Rows from expert 6 of block 3, named by matrix and row number. Rows with one number belong to one neuron. Each number is 50 + 10 x the weight over its row's rms, rounded and kept within 0 to 99. All counts start at 0. After the name is the row's rms in percent of the matrix's.
# up: expert up (model.blocks.3.mlp.up, 8x160x160), inputs 80-159
# down: expert down (model.blocks.3.mlp.down, 8x160x160, transposed), outputs 80-159
up.59 107:59 80 65 48 37 43 45 35 54 51 60 57 53 49 47 49 53 48 56 57 52 29 69 51 42 43 44 47 27 63 45 57 41 44 61 39 58 53 44 53 58 50 56 54 51 38 61 35 40 52 59 27 46 57 39 59 39 49 38 50 64 51 37 61 56 43 53 79 47 45 46 50 48 61 67 37 65 47 48 45
up.60 108:73 42 44 48 65 41 57 46 47 49 64 42 40 46 45 52 51 39 47 51 68 44 60 62 56 46 47 51 41 44 57 54 51 50 47 41 56 44 55 58 41 54 42 52 32 57 53 41 49 65 39 27 57 60 57 32 46 51 48 55 39 55 63 65 47 49 52 58 23 55 64 64 73 54 51 39 47 36 59 44
up.61 093:49 50 65 37 54 56 29 64 56 45 64 33 45 61 60 47 60 42 44 44 31 56 50 53 53 46 50 46 40 47 40 48 39 65 38 46 48 56 37 54 66 60 48 58 48 49 26 38 47 38 50 37 56 28 58 50 39 64 42 43 27 39 53 42 44 54 56 54 61 16 65 54 61 54 59 53 41 56 67 48
up.62 116:44 58 41 55 71 49 52 63 47 44 64 57 58 37 39 56 59 42 49 35 69 31 56 58 44 39 49 40 68 42 44 56 56 57 50 52 45 35 49 76 64 63 28 58 72 58 50 52 35 62 48 51 55 51 45 62 55 52 63 49 52 43 50 41 32 52 36 53 71 42 53 63 42 55 50 53 42 58 54 61
up.63 087:60 39 50 65 51 46 54 65 45 51 32 42 47 50 55 60 56 59 59 37 49 38 54 30 41 52 53 54 53 43 43 63 58 52 53 62 37 56 57 53 43 53 39 46 47 23 38 48 69 47 45 45 23 48 67 49 49 40 54 51 40 41 52 48 45 38 46 36 29 58 49 39 39 61 62 48 55 54 62 34
up.64 134:53 46 44 46 61 59 59 52 55 48 53 50 49 34 54 54 45 47 58 56 47 25 44 44 52 27 57 53 45 35 46 44 72 47 67 43 76 52 52 53 56 53 38 46 35 44 32 58 41 48 77 66 61 46 52 58 60 50 49 65 53 57 58 55 45 58 31 44 80 54 60 53 38 51 47 54 59 40 45 41
up.65 092:47 34 28 59 43 52 57 50 59 58 51 44 48 47 40 46 55 62 47 55 46 62 53 58 46 38 49 56 48 53 40 47 49 43 46 65 57 38 55 44 71 41 48 46 54 52 55 30 64 38 44 32 40 61 27 61 47 60 40 72 50 50 38 66 47 49 47 36 68 48 51 52 39 36 57 45 55 47 33 57
up.66 129:58 37 46 63 57 68 51 46 52 55 56 58 58 53 46 61 43 48 52 37 55 48 74 41 52 67 53 64 55 56 54 59 53 51 49 43 58 46 55 44 61 41 50 62 50 46 63 44 62 51 53 57 47 36 49 51 37 59 60 56 60 53 60 51 47 37 44 58 76 53 55 43 57 46 73 55 48 48 65 52
up.67 114:53 67 46 63 43 57 44 26 45 52 36 51 48 44 52 41 35 38 45 43 51 58 60 47 44 41 55 51 39 41 61 41 47 39 56 52 61 39 50 50 67 42 34 62 54 58 51 36 23 55 42 42 55 51 56 45 70 36 55 59 60 37 59 37 62 50 46 56 68 50 58 60 60 41 45 67 49 54 38 47
down.59 105:53 35 62 56 58 56 45 44 49 50 63 48 60 48 46 36 47 36 46 55 51 50 36 52 58 46 56 59 53 60 60 50 51 70 66 51 56 50 52 53 50 67 48 61 29 46 49 57 55 30 61 49 52 39 33 46 52 48 46 48 46 38 61 33 54 34 66 55 51 72 52 45 26 37 61 36 38 63 49 53
down.60 105:40 56 67 55 54 38 35 63 53 62 38 58 52 38 59 58 38 35 41 52 55 41 52 30 47 39 48 42 49 67 55 57 56 61 58 35 45 52 39 36 45 27 44 47 48 48 43 52 52 42 36 40 45 43 43 55 61 43 29 47 52 66 58 36 54 40 49 38 53 49 53 38 53 54 48 50 55 57 51 57
down.61 104:50 30 48 41 55 56 57 54 56 66 57 50 39 35 54 38 39 47 55 53 80 67 61 43 42 46 39 21 52 57 58 53 64 44 64 56 53 32 44 34 45 50 52 60 53 52 67 44 41 57 48 41 49 68 40 49 54 57 48 44 63 59 48 41 45 53 65 45 39 70 42 52 39 62 58 50 62 49 47 46
down.62 100:36 62 58 45 54 54 37 55 51 48 60 48 55 57 51 33 35 48 57 57 36 50 46 67 42 57 54 59 30 68 40 39 41 50 29 47 42 52 51 53 60 56 44 47 52 48 65 49 31 54 44 55 56 50 49 38 26 49 41 47 49 62 42 32 43 50 47 66 47 58 45 52 36 51 49 51 62 44 42 52
down.63 096:52 41 55 58 65 43 47 47 51 55 56 60 45 46 43 53 34 39 44 43 50 53 40 45 56 43 48 57 38 53 41 62 63 53 64 49 58 44 64 46 49 52 47 46 43 69 70 42 32 77 61 47 73 47 55 48 42 53 58 51 52 60 49 43 51 45 50 40 51 50 44 32 75 45 57 62 53 53 49 41
down.64 126:51 53 40 62 56 37 66 54 63 53 58 39 49 48 37 38 44 43 53 43 39 73 57 56 45 68 31 27 28 59 39 50 23 70 51 51 52 60 29 68 59 63 48 49 56 63 45 52 40 17 62 51 54 27 49 44 46 45 67 63 47 49 57 32 47 43 46 40 50 42 58 34 50 57 53 46 46 48 48 50
down.65 091:66 68 44 68 43 56 36 47 33 50 46 57 49 36 41 54 58 48 50 53 56 29 50 52 49 61 46 54 47 45 51 63 61 49 47 63 56 52 48 36 36 53 36 47 54 31 51 48 60 49 44 39 43 43 56 55 59 45 73 48 36 29 58 52 56 57 63 52 45 42 42 65 51 39 41 46 49 49 57 38
down.66 124:54 40 60 49 54 39 50 37 53 36 40 51 49 67 38 60 61 49 44 54 54 38 44 50 36 46 42 43 47 49 29 55 57 65 51 55 44 51 52 66 53 46 38 49 35 49 28 58 59 38 64 42 44 59 42 41 54 38 43 58 49 53 43 40 50 48 72 57 29 41 41 67 48 52 33 58 60 64 52 44
down.67 112:49 53 52 51 47 42 56 60 50 53 46 53 46 55 45 38 60 54 47 45 64 50 54 58 43 50 38 44 54 59 35 53 35 58 50 53 64 43 42 62 43 47 60 62 58 51 49 54 32 72 48 60 51 41 50 77 62 45 48 61 62 42 43 58 51 48 38 47 54 45 65 24 29 59 67 59 37 40 49 47