Rows from block 3 of a small sound classifier, named by matrix and row number. Rows with one number belong to one neuron. Each number is 200 + 20 x the weight over its row's rms, rounded and kept within 0 to 999. All counts start at 0.
After each neuron's rows are labels from the 100 clips, of 14848, where the neuron reaches its highest value: "strongest on" is what is common among them. Only what is clearly more common there than usual is listed. The data: read English sentences (LibriTTS-R). In brackets: how many of the 100.
# fc1: first MLP up (model.blocks.3.ff1.fc1.weight, 640x160), inputs 0-159
# fc2: first MLP down (model.blocks.3.ff1.fc2.weight, 160x640, transposed), outputs 0-159

fc1.85,211,166,199,242,190,191,194,219,209,197,176,189,200,176,200,143,224,200,211,211,185,220,184,195,236,192,221,213,191,222,191,191,180,176,178,199,176,227,205,175,210,220,174,183,189,181,196,212,182,202,195,270,205,188,220,199,184,207,208,190,215,211,195,188,182,170,191,169,202,204,186,242,232,229,205,229,227,214,205,187,209,168,189,188,161,206,188,244,216,186,208,183,193,185,190,218,161,182,213,190,201,181,204,205,188,211,223,205,223,169,252,184,213,215,181,187,202,259,202,217,207,200,188,192,201,216,216,197,185,199,196,196,203,220,213,169,169,194,214,190,184,209,172,190,189,188,184,197,158,183,210,173,216,194,189,226,191,192,167,162
fc2.85,217,215,212,191,210,186,193,221,190,233,212,168,202,180,211,228,254,215,197,193,185,189,187,220,189,206,189,158,202,170,188,173,243,221,198,190,226,208,181,223,187,208,177,168,181,187,204,222,188,196,210,205,180,220,193,206,206,187,208,209,226,180,192,191,190,231,198,200,193,169,223,180,193,254,191,199,215,201,149,196,166,213,173,176,212,222,187,224,245,208,211,222,188,184,184,170,247,159,190,225,206,196,195,193,181,182,205,205,205,212,175,193,204,215,213,158,209,209,214,225,181,245,177,238,173,204,190,173,214,229,204,185,186,193,195,195,223,175,179,179,162,196,224,185,190,189,190,209,170,192,183,213,188,196,218,215,208,218,189,190
strongest on: voice: male (100)

fc1.553,213,218,203,223,194,211,206,211,195,233,213,223,180,155,242,200,242,216,210,220,212,210,184,209,203,167,197,208,190,215,205,202,209,206,206,204,200,199,229,140,214,150,212,178,210,226,215,221,175,179,187,226,190,215,185,243,172,221,212,175,208,193,210,221,192,207,200,187,178,180,202,210,198,166,189,212,203,190,189,217,250,218,202,183,201,195,189,238,224,208,222,206,212,228,226,200,194,195,185,188,223,181,179,198,194,165,202,232,229,168,195,162,185,171,224,203,216,216,215,198,202,232,185,180,201,184,175,250,185,230,206,196,174,184,173,180,196,175,192,212,196,219,229,192,213,191,189,218,217,183,219,216,191,209,194,175,164,185,209,180
fc2.553,192,189,225,190,210,214,191,189,182,222,212,219,210,192,170,211,213,249,174,190,175,192,208,201,198,214,212,169,205,229,213,192,226,187,209,209,254,197,238,204,193,198,175,210,191,190,202,195,237,207,167,180,228,182,172,200,215,209,225,178,216,167,155,163,191,214,211,185,184,229,195,194,180,214,206,199,176,215,213,218,202,213,199,199,207,204,194,180,199,177,193,193,195,177,224,182,223,202,225,220,191,191,183,159,201,176,184,227,222,160,236,218,169,212,226,181,151,252,159,184,212,201,154,216,181,211,180,185,184,191,203,182,168,217,207,205,198,177,226,183,192,239,214,183,179,212,210,210,205,214,200,184,225,209,183,199,206,200,209,215
strongest on: voice: male (100)

fc1.448,226,214,190,235,180,205,193,162,190,196,179,226,224,198,216,232,219,176,177,217,194,206,171,208,232,195,212,186,180,230,190,164,197,200,190,145,213,217,211,189,215,201,204,156,182,200,237,218,192,236,173,187,200,180,218,211,212,200,190,225,192,206,195,202,203,233,183,197,202,190,210,151,191,160,193,187,200,183,223,174,212,189,210,172,193,199,231,217,198,171,165,165,223,205,234,262,225,196,195,201,184,201,207,229,212,159,209,212,205,189,212,178,201,223,216,227,222,220,235,228,210,214,205,240,189,203,210,166,210,202,186,183,208,210,219,170,212,179,206,199,194,205,179,201,211,181,208,184,211,212,176,204,182,200,182,196,182,195,217,228
fc2.448,232,207,228,172,216,212,238,207,191,213,175,202,193,193,163,194,172,186,225,152,228,207,172,203,187,176,178,207,224,188,199,212,199,194,201,206,184,218,178,229,204,200,183,202,209,179,164,187,188,215,202,184,151,202,181,176,197,182,191,194,180,185,159,204,183,210,206,196,172,214,179,170,180,223,214,204,212,185,215,219,190,196,186,215,204,178,193,224,228,193,194,164,182,245,179,165,198,188,164,194,202,185,127,209,218,186,216,199,187,210,177,216,203,204,181,229,207,209,183,199,158,188,219,183,194,190,216,194,181,186,192,185,176,220,215,212,170,182,193,207,205,223,140,189,205,219,195,199,207,219,181,217,216,220,187,205,209,202,165,231
strongest on: voice: female (98)

fc1.535,220,223,194,243,222,194,241,194,197,198,203,228,212,213,228,192,249,222,193,204,140,185,194,186,195,209,187,193,198,188,158,224,181,202,218,220,226,228,182,177,176,191,208,176,193,205,209,193,167,194,208,223,220,214,201,176,204,200,186,218,176,196,217,231,221,209,198,196,254,193,210,196,211,191,208,209,183,209,214,189,201,201,181,188,172,191,195,215,242,218,219,169,184,191,212,201,198,205,199,171,149,172,204,214,209,226,197,195,175,207,189,200,190,226,177,193,165,196,180,151,201,206,187,158,188,195,203,205,226,230,197,193,219,203,222,199,201,191,184,194,197,192,213,175,224,182,216,224,217,211,184,166,202,198,182,184,213,160,256,181
fc2.535,219,200,204,192,230,211,189,184,216,207,189,239,194,207,197,209,185,244,199,194,222,225,236,186,188,190,206,197,185,217,176,255,195,237,224,217,192,195,208,192,225,207,244,186,183,185,208,212,198,197,173,204,173,197,178,205,158,177,199,198,201,216,193,161,189,189,218,174,232,222,221,223,189,217,210,179,203,197,181,220,170,191,181,212,163,203,192,170,150,230,211,218,227,181,210,231,182,221,191,170,206,235,183,189,224,191,218,201,210,194,202,221,196,181,210,181,174,177,232,188,169,211,204,182,235,200,167,231,218,181,224,191,208,214,215,191,189,185,189,226,196,164,214,197,193,236,198,175,203,197,218,195,232,215,213,195,212,180,181,167
strongest on: voice: male (96)

fc1.172,195,144,215,186,214,212,211,218,197,227,234,212,207,222,231,177,214,188,221,231,189,152,174,165,171,201,211,211,201,189,193,202,241,199,236,219,218,194,182,205,181,203,198,206,204,181,212,200,179,184,184,199,194,202,166,196,187,188,195,209,197,220,226,172,181,218,218,196,186,207,212,182,187,174,167,199,172,253,195,182,192,203,188,180,205,210,181,209,204,219,184,200,221,193,200,204,211,178,218,182,209,200,169,214,203,208,191,179,198,186,171,194,203,221,204,196,207,185,196,231,179,187,214,193,195,203,156,184,185,197,237,223,214,173,207,233,208,208,187,203,238,221,183,258,232,224,178,196,247,221,190,185,175,190,191,224,180,217,151,181
fc2.172,203,209,212,194,163,169,209,197,210,174,232,189,219,239,201,209,193,177,215,193,196,192,233,172,216,248,257,214,211,142,217,218,205,184,145,232,176,189,193,178,200,189,213,204,213,208,207,183,214,212,212,162,174,195,197,199,245,244,212,169,200,233,216,202,188,214,198,207,196,199,191,221,199,213,162,195,214,189,210,188,225,238,206,183,189,169,208,185,176,199,177,219,192,198,213,175,217,219,179,172,193,219,228,212,199,180,207,236,208,197,227,221,195,195,202,205,227,192,213,227,200,208,212,185,213,179,212,213,192,255,211,199,182,208,205,203,213,201,180,240,187,214,198,206,192,206,230,178,194,189,197,183,218,168,181,195,193,197,216,196
strongest on: voice: male (85)

fc1.353,219,218,214,206,189,203,202,229,207,218,175,196,200,186,237,169,194,210,182,211,201,208,199,199,198,196,188,183,184,202,218,184,158,189,159,219,221,152,182,208,225,226,195,191,219,219,214,195,188,197,162,234,220,197,208,205,169,217,214,228,188,222,196,225,176,217,227,205,201,194,201,193,206,195,185,218,183,182,227,229,231,188,195,205,182,168,210,206,210,214,193,193,184,246,221,171,218,209,170,202,230,187,216,190,235,194,167,200,172,195,195,190,211,180,184,190,194,170,209,258,169,171,226,175,164,207,228,212,175,196,199,206,214,176,212,210,210,147,224,197,214,205,256,199,192,205,200,200,209,156,202,196,195,185,218,229,212,192,191,205
fc2.353,230,169,201,196,215,191,200,186,201,230,209,187,190,193,190,214,241,202,227,173,222,191,239,183,185,199,191,180,174,213,216,207,198,194,204,218,156,212,208,213,202,163,229,197,195,183,225,209,213,211,234,178,187,202,207,157,184,152,206,181,192,183,217,162,225,191,209,200,211,185,199,184,198,189,256,192,200,164,221,224,235,177,212,188,213,186,202,250,209,182,179,181,174,157,214,187,217,206,203,190,203,181,175,183,167,205,172,166,159,219,179,203,216,225,217,229,175,203,199,176,201,205,185,193,176,192,212,210,223,203,201,204,212,212,170,176,181,197,211,207,214,178,212,181,191,223,202,207,188,173,200,213,236,201,181,225,204,204,199,158
strongest on: voice: female (97)